A small self-supervised image encoder, trained from scratch.
Model: 32-pixel images, activation relu, depths [2, 2, 5, 2].
Data: trained on capsule endoscopy frames (Kvasir-Capsule), 42238 training examples, 109.7 epochs.
Rows from block 4, named by matrix and row number. Rows with one number belong to one channel. Each number is 128 + 32 x the weight over its row's rms, rounded and kept within 0 to 255. All counts start at 0. Numbers have three digits each. After the name is the row's rms in percent of the matrix's.
# convs0: first 3x3 conv, stride 2 (model.blocks.4.convs.0.weight, 176x112x3x3), inputs 60-65, a 3x3 kernel for each
# convs1: second 3x3 conv (model.blocks.4.convs.1.weight, 176x176x3x3, transposed), outputs 60-65, a 3x3 kernel for each
convs0.105 103:188149166138162131094098040133109110157125149115069146162124102082069130076099120109158072116084085092160113118165120124143130082094162088166123098127125136152170
convs1.105 106:132139156141091137099112127177099149116072101123076141129138124159189116146113174099178114130197132123204146055137136112182157088207123177072138090087095044120186
convs0.106 106:067112142162087107150159169146141087128162078213183137087149167133099117072137195127081117104119110151132210133153143151191172137160136116118095103128098056096160
convs1.106 099:157147135123123086076079158112144101114165138164081139160140122155120180178151072154114111180178143192150093133156092152187091132143158140127082124147108140172091
convs0.107 102:097139132156139139105069065161115087111107120150122147121160151169122120117125078144117136088055116084155119115117082121120092129153104105068046131084095120086163
convs1.107 100:140159134109223162177130117165073166130150128108116137091149086160172144116133092154130099072101103128105162148207111139131145124052090107117120094119069167140146
convs0.108 101:083163157130093186133142144123085138093153121161134116101119134117118124129120116069121136175138140074074153123111176128193089152112113129090142142133122135148116
convs1.108 103:114085114153131127166139139149167099137123102163183135113147076184171032112105142121127126166127148175067130127144149181073126130120131041162105161094093125145107
convs0.109 101:077078130077127139183102060129076095118108171149175109121120105122101159135132132117105144147162122078096081128149161121146157090124166120139144086093125087123144
convs1.109 099:097137141210137144158130075104140116179137108175125101101080136129106131140110158141091171132095124125111146109037154126075174138126062156073107146067096085077093
convs0.110 108:120080100165156147117087124117090131117093108154150132094140108126128086201119110114140134070110109191172125135131118087157162099112078169145083131185118137124155
convs1.110 109:130079111113148140133129191083142152127155121146107128136096055176082139182067112115157123150126180103055110176107129138118098147142132137127108137115112162132123
convs0.111 101:096179089204104108116200111145124154101148109162133123091107127107140111106116142117097131099166099130123126172159155141077114203110105141169161117115118111125166
convs1.111 099:077193108095181123107066159092151167109130108075177125129160097128132141124161108113159110170107101124126107059123163156081058191131054092110125137058124156089116
convs0.112 099:100170090110109080122163123182132111164100162140169177111087167125128110125115139142119140113091199108150111127095142118125195108131129112119091130127115156115116
convs1.112 101:194140096155170127116080074083182142148149153168100156134110144177025089136141160108164106163134167154091147169085161157052173135134110165062106150136143142144123
convs0.113 108:160096069118087092117180156107094114216139082158205066113165129160154101155093128099068130098098133188157134114144054169155097100084048113143142119112188136115189
convs1.113 102:151163158109144175171141171111118155159119150118199139106087189105084149140109171115144092096125181131040071096151111139117091110090136165097148136105123103122117
convs0.114 107:118137129098127118163085117130089131154106071111191148115114101116068141150135162110098087102129085148115134174155128069124102147107113115151185168160140146105117
convs1.114 102:189143087105136151112154123093178143145123123160158146095152152188142152122156223076072127139132048134108104142073119111182182083083110103088141179092121136115166
convs0.115 101:156060182076136173098179173096163150068130173136130158125165144161122177168138173112143150105112162099129126081097222112151159093143124128104117141112065076098136
convs1.115 102:176170127145107091119077179104106086124115126079117143122122160089088176105158135077086143120115114101045147149085178166103119121130144139136106164185083150148199
convs0.116 101:123194194122106136137157155149158088181120104111181139084081080104074131162083165162156138185186111151138090132117152086077116060165123091083084120100150143158154
convs1.116 100:189126123135102142137149090125100083063107097115133166141160109157125167167143104161095062153194114101134116161177150133157070141119111115119140082179137145179143
convs0.117 094:148120185082119139165125176110148204072188171100112141134110127112124154081109126073133144093147201080101125116087088119094150110128128125168113118142075080158159
convs1.117 093:111115107056079114124179143144098099150115128117143155110122141052117077113192112149169183116136045102128150088089084087101102102085062120142103128031145138129140
convs0.118 101:093079165150085168131152167132110138107108115103134151116124168102121114089142158122072103057129135092126143139157131126134121116113112119163130154148159068121092
convs1.118 105:116161154148120144093130107197116139142088163117135135139138122106059162155113109155112158062140151137093073072160137089107159092145149160113101158136130198139139
convs0.119 102:114048106102087139129186156115132120150182193109125139089105165097106090109123124079120059094144103163235135142129154157191133146141161091157156134126147154130081
convs1.119 100:139106098151106203135109129103090094131173095108164124108131111157114153096112137146143115156136135145157126102136119149135150058161134195133166140127115150098114
convs0.120 095:145065107171173132173155161163106141176165079170154142106094119076120139118122083112159186141112171093077089129137117181208180182168164175131130145142150141134102
convs1.120 099:134079216156134107162158083119174086113179115159158198167078102153124103142141198146182165158144105123141137133099159111086101115078077125095126123096109141127110
convs0.121 094:155080192156111139153109092128125137134138173114112120131063166121136109148148133138163155098106149144091125132054139147085154112101089155134184145132166136117079
convs1.121 096:115103057153160109113195127098146174076135123121113128218119154101171162097121117135168193130164145110133127109118154139136154091108158134115171124063143117101146
convs0.122 100:171112103140103128107152127142103148131134144073173152087056100090121135124108074163135133122170135123100133130096125106144100149101110054091095114155131105167128
convs1.122 102:113089133130170089145101156121112166149116162154118151133055113158123094161139105087104142125087146156086110131173132180101119140151153134169140127119125104068148
convs0.123 103:046148122092176122128141064116174127097097112138144088197102119123123164097101077102137138104148051089140102134083132104100133135116182134186205180113113146139115
convs1.123 097:124116106068196178136151157096131109099154098143073111172167070135082116059123106132140086143118177124127165140105145086084107116110148103123111132145110145113136
convs0.124 098:126143112112137121106061113138127061089118122138092165125128093141115110132119166194149113143098147176128095123108124107177170147069167157152163140153159142160190
convs1.124 096:147126116140068150099077111137144145152090104138047151155145183162142107138109097112073139169102089105112158158068091141104157143145126117070130149159100160173114
convs0.125 105:151121120132101151112119153148080126089147108133166132087181160136147097102183153140168119136171081068134146099154100176122148151103156125156131099147155112123138
convs1.125 103:146093173163075084169119127125145171177034113155105079136187100105107135112096106145106144135141093142159131095145132084236125099109160083127139114093181124096181
convs0.126 097:122147085140138104157132145087145070066085140128105093073104154066127176098132090106065176164072119164137150150164147129068112136184171114130105143156114176179132
convs1.126 098:092186163079085103167144111131147087164090099085144148110136167148123082177138110147131103056103091122133163152150145186162157161140052089104190072156151116155108
convs0.127 103:100132110155177083123112140168142126105147192178136173106131055203072069146130098151074142158099138145255053121101145102121131106122113101115182126110146079111160
convs1.127 098:157179111031145102139124119114163132144132106196101199093126129110124143149178153100160120165159132114110132149152087131182137085132100166152157083120121111124141
convs0.128 101:131131169143127111082042135121119180125136051108106108103066163084122194096207131084081094106072141141137134093089134093119118124163164198143105153110078136107110
convs1.128 105:106119154131100032154062138131127127157084117111133040088098094144127157077095090156157122156107145142070120135123068061166112140104077119126125144182181104094137
convs0.129 109:119104159124075145129139138123174111101108170096075198116103108112132130127107121123105133104151175187120186125160107141134142166096157121154096158108024119084132
convs1.129 110:126101152144107147141134143136109106132123116084164118126153125174135114109123099119091149205175081144184112158182148230167102130159120102143176192124143127208112
convs0.130 097:087105115133082197137137125149110160186194110102107157135175101134190110080151158096169126073073187104085137093168131130142124109194170108088165135112147165125140
convs1.130 098:115108136136094152154176087129118121166146186148111128110078110109117137178099157150145135154202100220115100139105116083166135082105120098127077102146134090188137
convs0.131 106:078127129148134105150154157118133092118132131118164164108082126123137144077099205152111133090100116146108135107153098204150134115122153089097131109127123200173086
convs1.131 103:092126114102093158109141126076118153117093058179151112092150161123097141164087124097114151125120172136099136103130068180120104103122118127143121094133122084119086
convs0.132 102:133150147149142194122110093138162176121157116070134122157117140134179136143148147137254148132182248129138144112115095147135134083177162103136105126146121164122180
convs1.132 103:110123107083167204131108200161108120124099069172140085083163174158143167143141113109156152113155141145095138153134163138105105143080101135153110143171056167128124
convs0.133 101:140101108177107117123115155178088107101154077078181135148126131144122083099140151155199113143107159150164180149143121158178121099121101113113084123125095085124161
convs1.133 101:138135202120087155072137142091143154155151088165158098180126097099203160120193114117120132149034156064188136060159118155175152162115175135105118115115097114113156
convs0.134 102:080169132111122118144172108131095152105101163080080197105087111131153120109137122148123177098100155093103098125159150098107127162121133105139102154072083195133077
convs1.134 101:140143129134107134199124105096213142153152133095112151073176121137088143119130135154132158128142125181116177182141113141135072120193146096076092153109087092161138
convs0.135 096:153114138151161101141135113134124146151080103059131092110114175104168166081091138111110098158152110092140127107082116151149110113109142060077145134091099143138138
convs1.135 104:150135129101146194107095088161149143170140173133159183107134127090124117125170115073120125057098171156105092045058145166085093103132187090133101098087119163148143
convs0.136 105:152135146107131137117112088165113176175117205094117123108110192167131144149097133143155098123149110124090136101095125108121143117078076148124168166155168128140121
convs1.136 101:095135194087094126136134136125128125192129096133128133163147086102098169166128142142105194141077128141175124114115086102198094145101145097127109145101113139130129
convs0.137 099:144156129166163109106057115144111116082150099149088141120129053169102126131094091101144130152096137113120169115113093208092108095141141153070135137115136103104136
convs1.137 093:128153128103114093107092123085163146088143179155133141154058102093124123051068105119168126138082153184088121100141161153150144133113121118139191151134124120110109
convs0.138 098:112120044088086089110119133168190129162147094137117203137151126077120149120116110192196165176143162146156090140154093133109129155135144128130178140107087123074106
convs1.138 098:053047127065099159124031061109108139169116147133138128108123152143071090110110135159146164119147131164167114123176139140105123169137015183159166149122163118090096
convs0.139 098:153161092121126127184131134123095102199233191149177146162132150122128159106073180134116211141114156103102094151103089115149102149109102116126088143155080139134102
convs1.139 100:109138141137098180131182117144147183096128135112099111067169102188087118158142146123107179111113103156102149102097150109119119115100114146143154079105128103118101
convs0.140 101:104093155075123122123117175127114130124063110105090095100109105123149115153127181142173147143153143142120133140110135153120094144139096140093139075167161136173150
convs1.140 100:079220121176120156114130079117095110150131123162146070111124131134138120144127201137156187152180122119107050133151194136108093105087102117131177120112119089142151
convs0.141 103:149158106141119137143099082062173131111109141088137116141117132102155182144165109113144170132200140145149096118187122124079094151115164140148122146103072146067130
convs1.141 097:183085124084107112109099124108134137076104120070164145060131156131107100120200124145099137111090040129114158085154133117147105159241073147081138143126117102137152
convs0.142 104:133127116148130186195130162148121140142073123174107130126144172145142106130151135115098087099104154177126155147066144070109107179135128148155121110098096148094135
convs1.142 098:111122082203199095142142116060119112124120109128183164173116100167130113163082149125116152143178142158164155150120172127154160176181121168165133133061115173072079
convs0.143 099:156110183126097146114073094127107115120123112091066046133117109129137142166164102110071141100118103148123120144131131090092082143136156129073121121109142150179130
convs1.143 103:103106083122167141093173197129103120138159105152174182135123149114115181162165096149127128152069070089141104172103200149126117088109124135103129092123109145141146
convs0.144 099:149146114099085143161188150119107146122122161127144120094134125046167192112164176091178135129139119108117097155160107131130090072115171169203145138111132112124068
convs1.144 097:112108100136132125166140093126116084151139126131150094130117143109105121088133132134108129155149112142152112133161086182135105113109073107100152125149109155108167
convs0.145 100:106093142126138142135124125113136121173160144098168148111101171147105168132122144142118115147191120124144083106085143111079175145128154135117146089143110114095108
convs1.145 103:137124131103072148134151164120098162104118093145100156118157075115138036112153121142115134120122146089123168127074096086117115137213135154136174141136146138170112
convs0.146 095:158124089115096140080119088129118143102082112112074115141131151098088107118132126089063128139126074169161177128155153114185183156113130180099129100111123176054115
convs1.146 098:112177087084132098069131112094171159133145132101145118129119134113130119098122122156145091113123115062130142120082138176097147096116123157205128163122151079165180
convs0.147 099:078147148150122155103117177116102082083093159047110111121102135108101116124095138119166141112105155081099099151081094145124166121136197118139100108088139098139193
convs1.147 098:123054086111111146165066092134115121092111127132133150114126166082106154115116091197123112180116105142079112102179176088065153079109130106135082159120129164127111
convs0.148 099:107134142158147145131121060107128173123140081110141053164152110196109101098115110140149114116119067167124128124131168098112149168164187103108124146152175124138126
convs1.148 100:118106145116119142149146154148112112181088176096093159083165102064168161097217132153172152132132163143112129139168082129068108132125069128190117193109159195129200
convs0.149 105:127115139160171077131109091134147188120154141159115137191119134131126088193124129129148145105084154126068155143148135135071115131104088212146128123112119130133076
convs1.149 099:116109119081076168106173104099097146115117119125136076124132152132138162068118152121161181105154075114138141063131122156175128181090144156128150185101089134064087
convs0.150 103:096157137130130030171086123146123101151181101139184209070124130185127128155017091149153144126121143128174158138135171111138151108098116125122132138107119100134136
convs1.150 097:149139174135109113118118095203151188165162173136124152132113114144147135138123164126127131105133142147126117116177098111159118095141155112150156124127055143111079
convs0.151 103:145167126095094117102141148147141202115133124118146147082109142091112210123165240139056179117113193136147130104115137131107118111147161186147117130110097101111070
convs1.151 102:122156125109164155153122143145144134162072143120105079113130168078155195132121130102170145075173082110109098087147063117189120162185135113125133081078126111083116
convs0.152 096:081092115123113141135116117139080173194152163099157194127123099091106115108092109089145096141110145138123157100122151100076160158126165069111121090088082148101154
convs1.152 099:107151127098082123057142113156135133145125148146151158119171093152184114126208201198094095151174181136158106164160185159083156131142132110097160139195166111187150
convs0.153 098:097069118146140101164167154102122096164135152097143113089127119109125099082138142132167134161131173129145120109088101138139096119144087106113131103124094104133089
convs1.153 101:101048101134165147090193169092109137101133150149123115150124157156112129120117075100159122104146171150170135102128135108051158164158113127075128170118161179167126
convs0.154 100:164147185061184098136056079160174131148160119083140112108143110135131153165096126181158161135126133209158073158103118213133125150121134149103131168180116111128088
convs1.154 099:102097026166113207078102149090142197180116131155165139093164141210134170165128139097135145153155099125117156104086160099167190095122203147165173130130129101193117
convs0.155 099:090108147109101132164135116147116078135179098122180109129096107135165178155102107117155041191193100187216141152109122084066131129125163134134188145145168128113175
convs1.155 102:146094150098144154159110126158107135108125172117075135154088144150196174156079153156097165135126149161133172152091095182118114076164143133074151168189146137165118
convs0.156 098:128132115089116102135192105169150142119121131165133102111146125198122094087171229136171150061150168047126136124093118149098107107154122123133118130132158146118120
convs1.156 101:116190044183175112102133081103096128111138152111073123069148146114187125188100118148169124092026171155129113147136147074097156165124125082123137076095102162131041
convs0.157 099:117133113194186081132122122109099117150112120076105139113114162128140141194168121070085124149083118128130159161103126138135169119095105158085146149102108108129128
convs1.157 100:160153135089146176129143152128112147092154145122148136064088114130132130100143115082082154093127129157135175090157117091115115069115113117147167064154101079075142
convs0.158 096:140128126136134144150153101126111211106160122116096171178116159138136127156104080085115131112106160115100203121156111064124131096121125104137110126076141145128171
convs1.158 097:128137180159105141084150149118192136136131110079115106132152119197108117149130166164127088142140113099167121130082141147150136137194100133170058135066146143113129