Rows from block 6, named by matrix and row number. Rows with one number belong to one channel. Each number is 128 + 24 x the weight over the matrix's rms, rounded and kept within 0 to 255. All counts start at 0. Numbers have three digits each.
# convs0: first 3x3 conv (model.blocks.6.convs.0.weight, 176x176x3x3), inputs 150-175, a 3x3 kernel for each
# convs1: second 3x3 conv (model.blocks.6.convs.1.weight, 176x176x3x3, transposed), outputs 150-175, a 3x3 kernel for each
convs0.60:162106152103135150121125120118150175115121115111112112129126133119150138120094135107114139112165107139119107083097134095160127123077146100108148128102151138148164118153127150144152095145164154075139111151105136102155118127146071123131116147111130139135123139118129123127126106107132155108117095119105155072118122091173118144166185144140114100101108141125132059170120141136150135097124064107119161111131136137118128126134103153143126199153166113122162129119078141151188101131150141118115102108110160105126130107122144159121103102095119145123142138132136082104103135152125117103118169141096143113137114124161146160108106150123130096136107109120097076132120139114120094147181134129098102111127137172144121
convs1.60:142121142171121150120120129123172130157107151107067138132104130170142102133117101096160128136143126089108117107120124131143099150138170129132129146148092149135152097103147094157161139144151137170109136146101127137181132144124147173119115099120146155130141152125142117117132116116112147132139104128115124144107153163158132145139148125100133167134113147090141181091094115136114132122105146129108176129131118165121116080138085146158160141104083129152121130142139096113157125191137089096107116138150096120137115151175146165134130092113113103091137152130114123120085102088160128136093096128165149131141150149116106108126114134109135093107131131126122115129176127092126131114136131136128095120076119113109094
convs0.61:126119122117121135148148116146114109164106113095118134143142168142131160129106142158101160104128097105099098183131115126101170098139172143108166087128190116119159138141100117129149118148134160120138140091142104123088120107130116085103102143155188138119189145077125138138091091125063149104116136107144178141179105113146060094188131135100083106129127134154127156104154113132100117101101118141093148123134116104129140140165109140085185121131139164093136106102106094118142126151153094111126115130098102151136152116116112117142127109125157106125117148094130133109117107135114115132120125118160150061136120148153150101119116073119217103207125104160058144093116093139116168083159164130146119117153172130128105
convs1.61:119162115138118127115111115118169118161107154163129185116147160147112132101105114107124136169125124115151145104124142119142161133144120184153137126156132180139119102103119137114107176122145169135104116150157141143162121165128160098142111141126157107108106165135096147093104137124098165153129128108132110129111095105132140137101186150152123120118145128147119100137139132108160103101109119119140146130116119137130155134162167138136097106112114096117113155117152124123137108135117116187137087137134136104111117118115116144140130138130092105162121130107112131113161162139136129159160116135181110110175131107130136102147178139179084082102095120109213127146117124116154129136068152169144101171163161076148166
convs0.62:143127177140122127121135137119142144113096139152125125118125128120129152165145123091153131119128098086148181151087127101139157169134128111172146163139156144162067113117152113141113109129136178086107092131146138142117100159106161177129163127125115128154182118121102110141111177111184120145127147141112174109140100093142153152130157154153130110156141182123120143127085098122121129124151088141093126111124147094135135118148139175137097102130111133160110155144089130138137109101140101099145153121178114110118151131142135153133148157078124144148115123146133146104137131140111157135123144079172104147108105133149158114146131082114115139080104064077169094154124098077102207130146221142113114144169136136137109
convs1.62:164173165121221135148154124066103113124123103154150165123156187112124171118148142124125105099092179112131101157149144139140145138135160114167142149131186191135092101126133105156118114140180160123101090114114116109097132140144142183128158154143167139098155119141147142149138107147119147147114150095125091119123119130099136087137134128093129132155125106129141123122111107149133136113136125118129118113133105126107128140138141156073154119078114100138052106131143150133167142113168108162141134155116135105099122134134167124154164136145155178169182142158146141161135138166110118157075129115089131112126117137144144092091113106094163149131173114141110079114151107150053090087090131090114173129128131121153148
convs0.63:138137122148116118155162133146156108117157146130137182123153121138138117128085156162104083099111073090138114125129138154106109152119097112133150115102102158118127099137107136095176133145100140131134089150129133124142113084167105147166122121139105089110139107104146134092098135136123117121151139114105125125082126146077127114155149127122110116112085111136134130141125137134151144152155084119124117118130142126130102162158115193102103113120119132115134133131168129097127132077138136102104141155130107117162135113138109121117169164135125129110133121130114147114124106098145145121127113101108151127131108156093139167116153123138176119156120112140127096147155112123114148144103094104141150143140135128137128
convs1.63:116110123124117124140112119119117131152169163090169132106139122133168141148141138120137145120107116122162109134119121093099137095105137157111178107136126161143123110114114120120119120111149113108111146113139117133141076123135132144112100121121183118112136129109145132145159133136116135104128148104098149109138134113115116104163121141131093122173113104185165096132131120091133117150203141131169134133154122087145119126108142171105136096141179156123140130131147123096134130123131133120117100113131086126127124111105072143139107118138123090147135147110116121135124129126124123125093100141123103106113105107128102101087085108084136111130134119128175114112145127130131132161159099112178119135189086122152134
convs0.64:123081139154154097158167094167139074136092101130101121112139121101104125177115105117177168130148103152119089167161117130120119148130163096109121158113135090139144137096122110098146110113149127111130121151107118161094166133123130114135137117098115170100139128116145146108147108117113119127128113143127143121137141172145137109128089152131131139109147145145124097120109130103126098117126128121111150122124121079137182082159106128141120126171116132111100136139132097164111118148105110106126111131120100144083085127117099109150107106176146151136101104147113125123143121130145112165121099152134100157155137097135100119137134152092109166072100129098103116191122113138117113123114124102118132120151181116116142
convs1.64:102122137137114138112122109105141109136138093135141102136134129118088099115140104098103118105126118136103122143144133165149167131194141103131137141164133149134118154129144109092141160161135151110140091103122128145140129145106158137098122115078087101149126100129129114167126121156108143109096082136139087077111108126059152149126142149136149143151120146137079144090102165122131115090155128096135121145123145140126104138092119099144195123116161126114116139167130145118108120125107149140102119099158112211129176146057137135127148171123120134108098144145157158121110146085127125116125092132154144130113142121167107101072098138100155138115166127137108146163149146078130102122084102128099143095108107156073152
convs0.65:162110141113144154099136149157103126155106102098136090156149101121138115178119103098179092128119119132182115113159129142099117100092116124178107155132143137139122123163119136097176134083120089144117147101119151141095147089162122094144142130167126127107131115114154175134120130148137118156114149156130164125147151178113121166129105126135107116158095137090137131135128157135100141142150130094136136133132121093159139104126150112089183156159125117123122155135085115125103169146130126104111122154129141120120126114143109104175153097180137136109114135100133120137098116133119106134130119089126123119133132101125105103155119116128103148095113138148152143129078091136163117119138129185101099111119086167107124
convs1.65:113104144132082122127117110120134099141140133112107136140162148115144147116144113143175128170135150110149149150112168115160142119140111186122164157125100164150146117138153089091152138116148090155165127153166128162150107125091131157096115093112102126099078116105122157111124145135141100135159093101123054084150130092113171120139093112171122151096124141138122121132133164117131117176110118167133120140103099163199098143140101179102150107153188082085162161107132125151130161132090114108166146150154154096105143122100111114137106122142156124158098127130140149147075102114142136112126159116153098157095105118080112087124131089156148154091165126110097104105142141120157110138131116133147112138149181142130116
convs0.66:133152098104178148110130146150138158146141131134148106143087107114182114122139144127163136076190170121143134099152148132148136138132142105142132120101125103159100129156127110120075157109134115117148116112118113153152120146148140122136131106138101142097138165132133139094144137137142146169170141156124147122136111159094110144119107144134111114119110118127121157158148170124120095101147135151076116129128116104130137150083100131115151129110160173133138104158092144095153112134134100079142097134114123167109123139130127123140103142096145125117071160098137118153091122151151101124170040140126119129132111110113140154131117097122104149104097106148153087137158100097115123131172118117111144152121133158091150
convs1.66:134121114093090145149112148148129146143109119136156105139091137095125119127118096148112127119110056141083139147108095139178096160135147124120093156120108126146098134117138117116090115151096130131099190175089143169146147125181172147113094130149150134098135158126157154141113088167100073111073104111157113144125106132133127150093103116131093130152115130147123122147148098163122138101133154141132134119143123147121113112137070106168160141140127124148085107131101129095128119121133136118134135165101130099185119125146119094146112163141131106090118122167111153118148094142144122152129167106161105109142145111106091133122152120117155129162150116086149153130095075145135166130143132125174097153132104106172116
convs0.67:135158135146121111112114128134119106118161112111140164104100121087138178128075111159125113157164177157147137115099116104132133128147143170166134148091156116134129142177116100170050145161128095130099166148116140128118119112132070120163107181114122137104126127111147133144119150199169116145126132111114097087114140091109133102148116117097129110131078141160137075155137153142108161156121104141114114135095113134138176133110129119106123117107107127125220109090129132130091116163120095151125127131180170111121118125168128106131145118127109132121121100100117146053130140110126119150126164146117118141092104114099133147079147141121133134120132110092145113128153169177129104098167107141121138128109109135115114
convs1.67:115110144113108110169114146105139116119093112128118118092116167108127121134089125080152123127078082179106143087122095130109114065076104061100076081093146102167093141128078135081176177095087120135102168127132146146095085125121070130097059138132119130115103158174127122131111150123117097067129141124133156121144090115100133166159124145151148088138132099153142122124151078134099122099127128160139142108109136151107125164129110108132131173111145128129163123108158097128172128114132118081112183114096118178184124110085094126142098173125134148149125157131156124154138148127137124155100120111121137119138120158121080118158161142105136093088154156114145112130144133110099117084142097096153125144112171073143094
convs0.68:101113113165113124182138132120093136121136105119127105113137101112109136082091129150095116164209113080123119131130113100161157114123147110126087142125113094116147169109126090102152135098092165173139150190126138110110092144157130121118120160105143088125154149136109130118136133149109145150127116123138163146101116124132153143122120144117155087118101136116161117093111102117139104122110131156115145128140111163138142159124167134135100123144125177114066152161152124112081104146118098169103165118115161134154160119116126105151104110105107109156148148122114128157111183153094110110142093130109097117124145110094119130133115146129189152095122122106141161147150121129107118111090105151130136110122116123156141
convs1.68:115141134159146171092162113163130149121158190148115145117132123161129123092137141120119155124124111105102166128134099156162162169162121140142137140132145142127118129115137139145128123139143135118115114128137109130144135099141129129103118116136159146144103112147113105117152098116150129166129156136147159144091125157101095117099140121128137108128127143150151073120108096156118085075141133111092147114126131152113121132132143134110093117099138158121143134166123135130136126128150170148105070098143149085128134120079145108144112132127147111167144187115123137135143112146140115105141111083176136071158135128139137112206113129169126166136106088138110173135121124135143097123158161071100120162149137147135153
convs0.69:101122149170124112168152161110158104165176127150136133153124182125114122132115140123121106112136170142168139132103141099117136122122128168152125152156125127095157120135144139157068128120042135184119154173122110105123115108114122127139127081172114132132113176142131086140132114177125108091137117129116194125128108130160091125122108153121140150119133132151071144124129147106115163118111135171150146147178158130102123124114102146141112121104121147118098119139131113111103117116106149122126102121144118117111102120132166106100119144133126127146112153134128132161146110135080151108096129158148127133109083088136103104133127105135188102117173169143095186137160116116115142136100129143099092146124127145092118
convs1.69:078164132113145152118150149140084089137129145117118110134151094106134142084099144143133148161128109148106139147117112112130100124112131192111128142133136130071140185114104133153088111123122089121200110111180125114129147064103124097094101133137083118126133113146162151089151150105121133075121104130123127094150120116146109129139133076122126129140152153110148163145077132174126100129121104156156091131131149140134156141112149126133131135083174173088126154104079112111103118111115145109152083108133119139077113084146128093116134147109101144153167128103150121135126151095147127104138140125124122153115147121121129166118123114144101135150133118161119111161121100128098118116154161122118117145137144126147078
convs0.70:147114118112105103127124122135117154131191109164062129147132130076119182131165096139131141151144095099144126096122137120122132105117150132133137144103084126130132133147156117143151100165075150121116139137144140164111120145110135112107135164134118121118129132078127124113095120127112129132115127122119148154128099119142146129113150162106127102124154078154190187097176144125106128091145125124125113127114116177114141094139092120113132094104102124140127111154117119071129094149122113153108156140115105173159097141174147140111183134147091150140131169121157140108157122103143132129145123152146151119077097107120110124085140101166112145148124136111135129119129162107163108158146128131123123120154138089174146
convs1.70:117128145137179146164101125114101147100161097104110142140129118142113129086099117131117131109151141121123126113120105113152119095135121121135110120128116145103125163164142120123141146141127154125121134097164139140166097104146099127173120077106108118120108086115135097112114124119122147146139150131172153143125132182164115109124108109141115084107143166128127149104118157109138126127165113133167128132104111139137126100111093127103108122125081127144133128145102102116130134088120135107115137123147153150147159097166151153135121129132146107095123120120138109140153149175142100086127123091111152140155118136106147076125143134159104133114137160138138108141107127112132170158135123124136108121145126106146127
convs0.71:133113144103094157125076108169133167146152122137123117183084099135118122154153100134145098165124131179154142115097110148096153144155115118106123139130100140154100142145124144103174167096129157206104131078129105097167136136140123108119129148132134171130131175125097064101164115138141089103165109144123132146134146135143138108119090127057116081124107097136182116112132110173135123150109132119079122142119119122145146085187113071101150118128156129156169144094139125143154135144131193107116118175129162126100102151117134150171096180113118104121140110111111116092115104096090179109122132149131118140086132091163127157100114128138116141099131167125146092150136121164088121142112127157117133131184118107108087
convs1.71:111170103130123133104077119112148124153138094183121137135065141139147117154153146148145109113133124119111169101096125121149128134106149125159108138137152134144165115111136113095164147118162161087141122132140128168103132122131121108152133112142119166113142109163138152173129108147153130128137174136136106154110125087151136152144109125092115083155094176138131131107115137096129184162102097109104126107122112117187142151140159148152101142182145157133164145142094139146100101085139122110136132082123082151124143132167153162069128113110130116131114100144106083146116125115157131110111161151116143150144098155134115109126117181120134154124138100166131153163138156145127148174177134106166150127114135151089162
convs0.72:148100114126109105093123144134139159092124137139124130130126167151167165089134139139101133144116114130145136121108166137148123151133114153120154133121170149083150099115121136137161123111140112145110122151130116122121119140152088178127108132120131122103106117174139087115134165150138086144109114107113135112126106071153135090138109149146090113149160046105147090123157153130149150161155128081092108149111099102097135128065097149086043123156162083161124156097145118140127122159070127100106142099130130119138096141152146105142119162124116134132136101095149153089160181129111165129146177074114180128179192121172187108126124143162131132170110110101166098113113096142118072119115126091188131075142138108090155
convs1.72:097142140098124138080086108149091111091115144151130119130150164114110134142092180126134094102152128077109148154160130142147136131151160097127101157081091127113141129118120097125056161124082117113129085132101115074117115155152138180166105141127178180134154131135096176117107132145156169167161148118142106125131154131096166144134100120172138155142154120144197169122182163105147133134165131112159121118096113107091149159105080173167112122143127171127124088173144154069141119139100120132120107105158099118101112102083094130126096134099137071135073145122108101162094085099097150153134126103140123112130136107148120139128105094136146111128111089093070135135140128149154119131099116163104173126196173084096163
convs0.73:115124121126159126125129113113153101137131124131121102162135130102160111092135112123140091154078085136042148147129140143092130112114091172187138145107120145123158119113129165130146150135139142107112118081117117129139145108140120169134149108067142095144142120116118127108129096142162113154161108137159152119124148127154071101140112169115129124108157151140143155108167127128136086102069119115109127136133125115118143145158103116113125145150126147141181141144117164161066104114110135129112117153186123126099126115065155134092115101127112108111123148124130107136140107124114123126097131108097152116136131131112109158134145151143138159128117122137104091139112111131117118150162081142107093126186100127112070
convs1.73:106112172109172153083155099116146124127076165066086165139090130122121092080115105124129073128169114112111129112109132092135159120122125158146102148136129140121109118105078160127126142135062134130146116100121086153122130070119136138139155158139102160164101187124136109135168103157100103149133103098173113152086124073124125180164196143096124122135138125148147142158111108115103196129104130126142165121147121117115158126126154153169181154158120129107139131124117136120099084164159154130168133164149138127131134144132106133149180147112117112140134143156188120076124127155085129115136123134123153156145120115117148121107108172154136155051120168096130179113122127114081136131162144124109142183122116190148098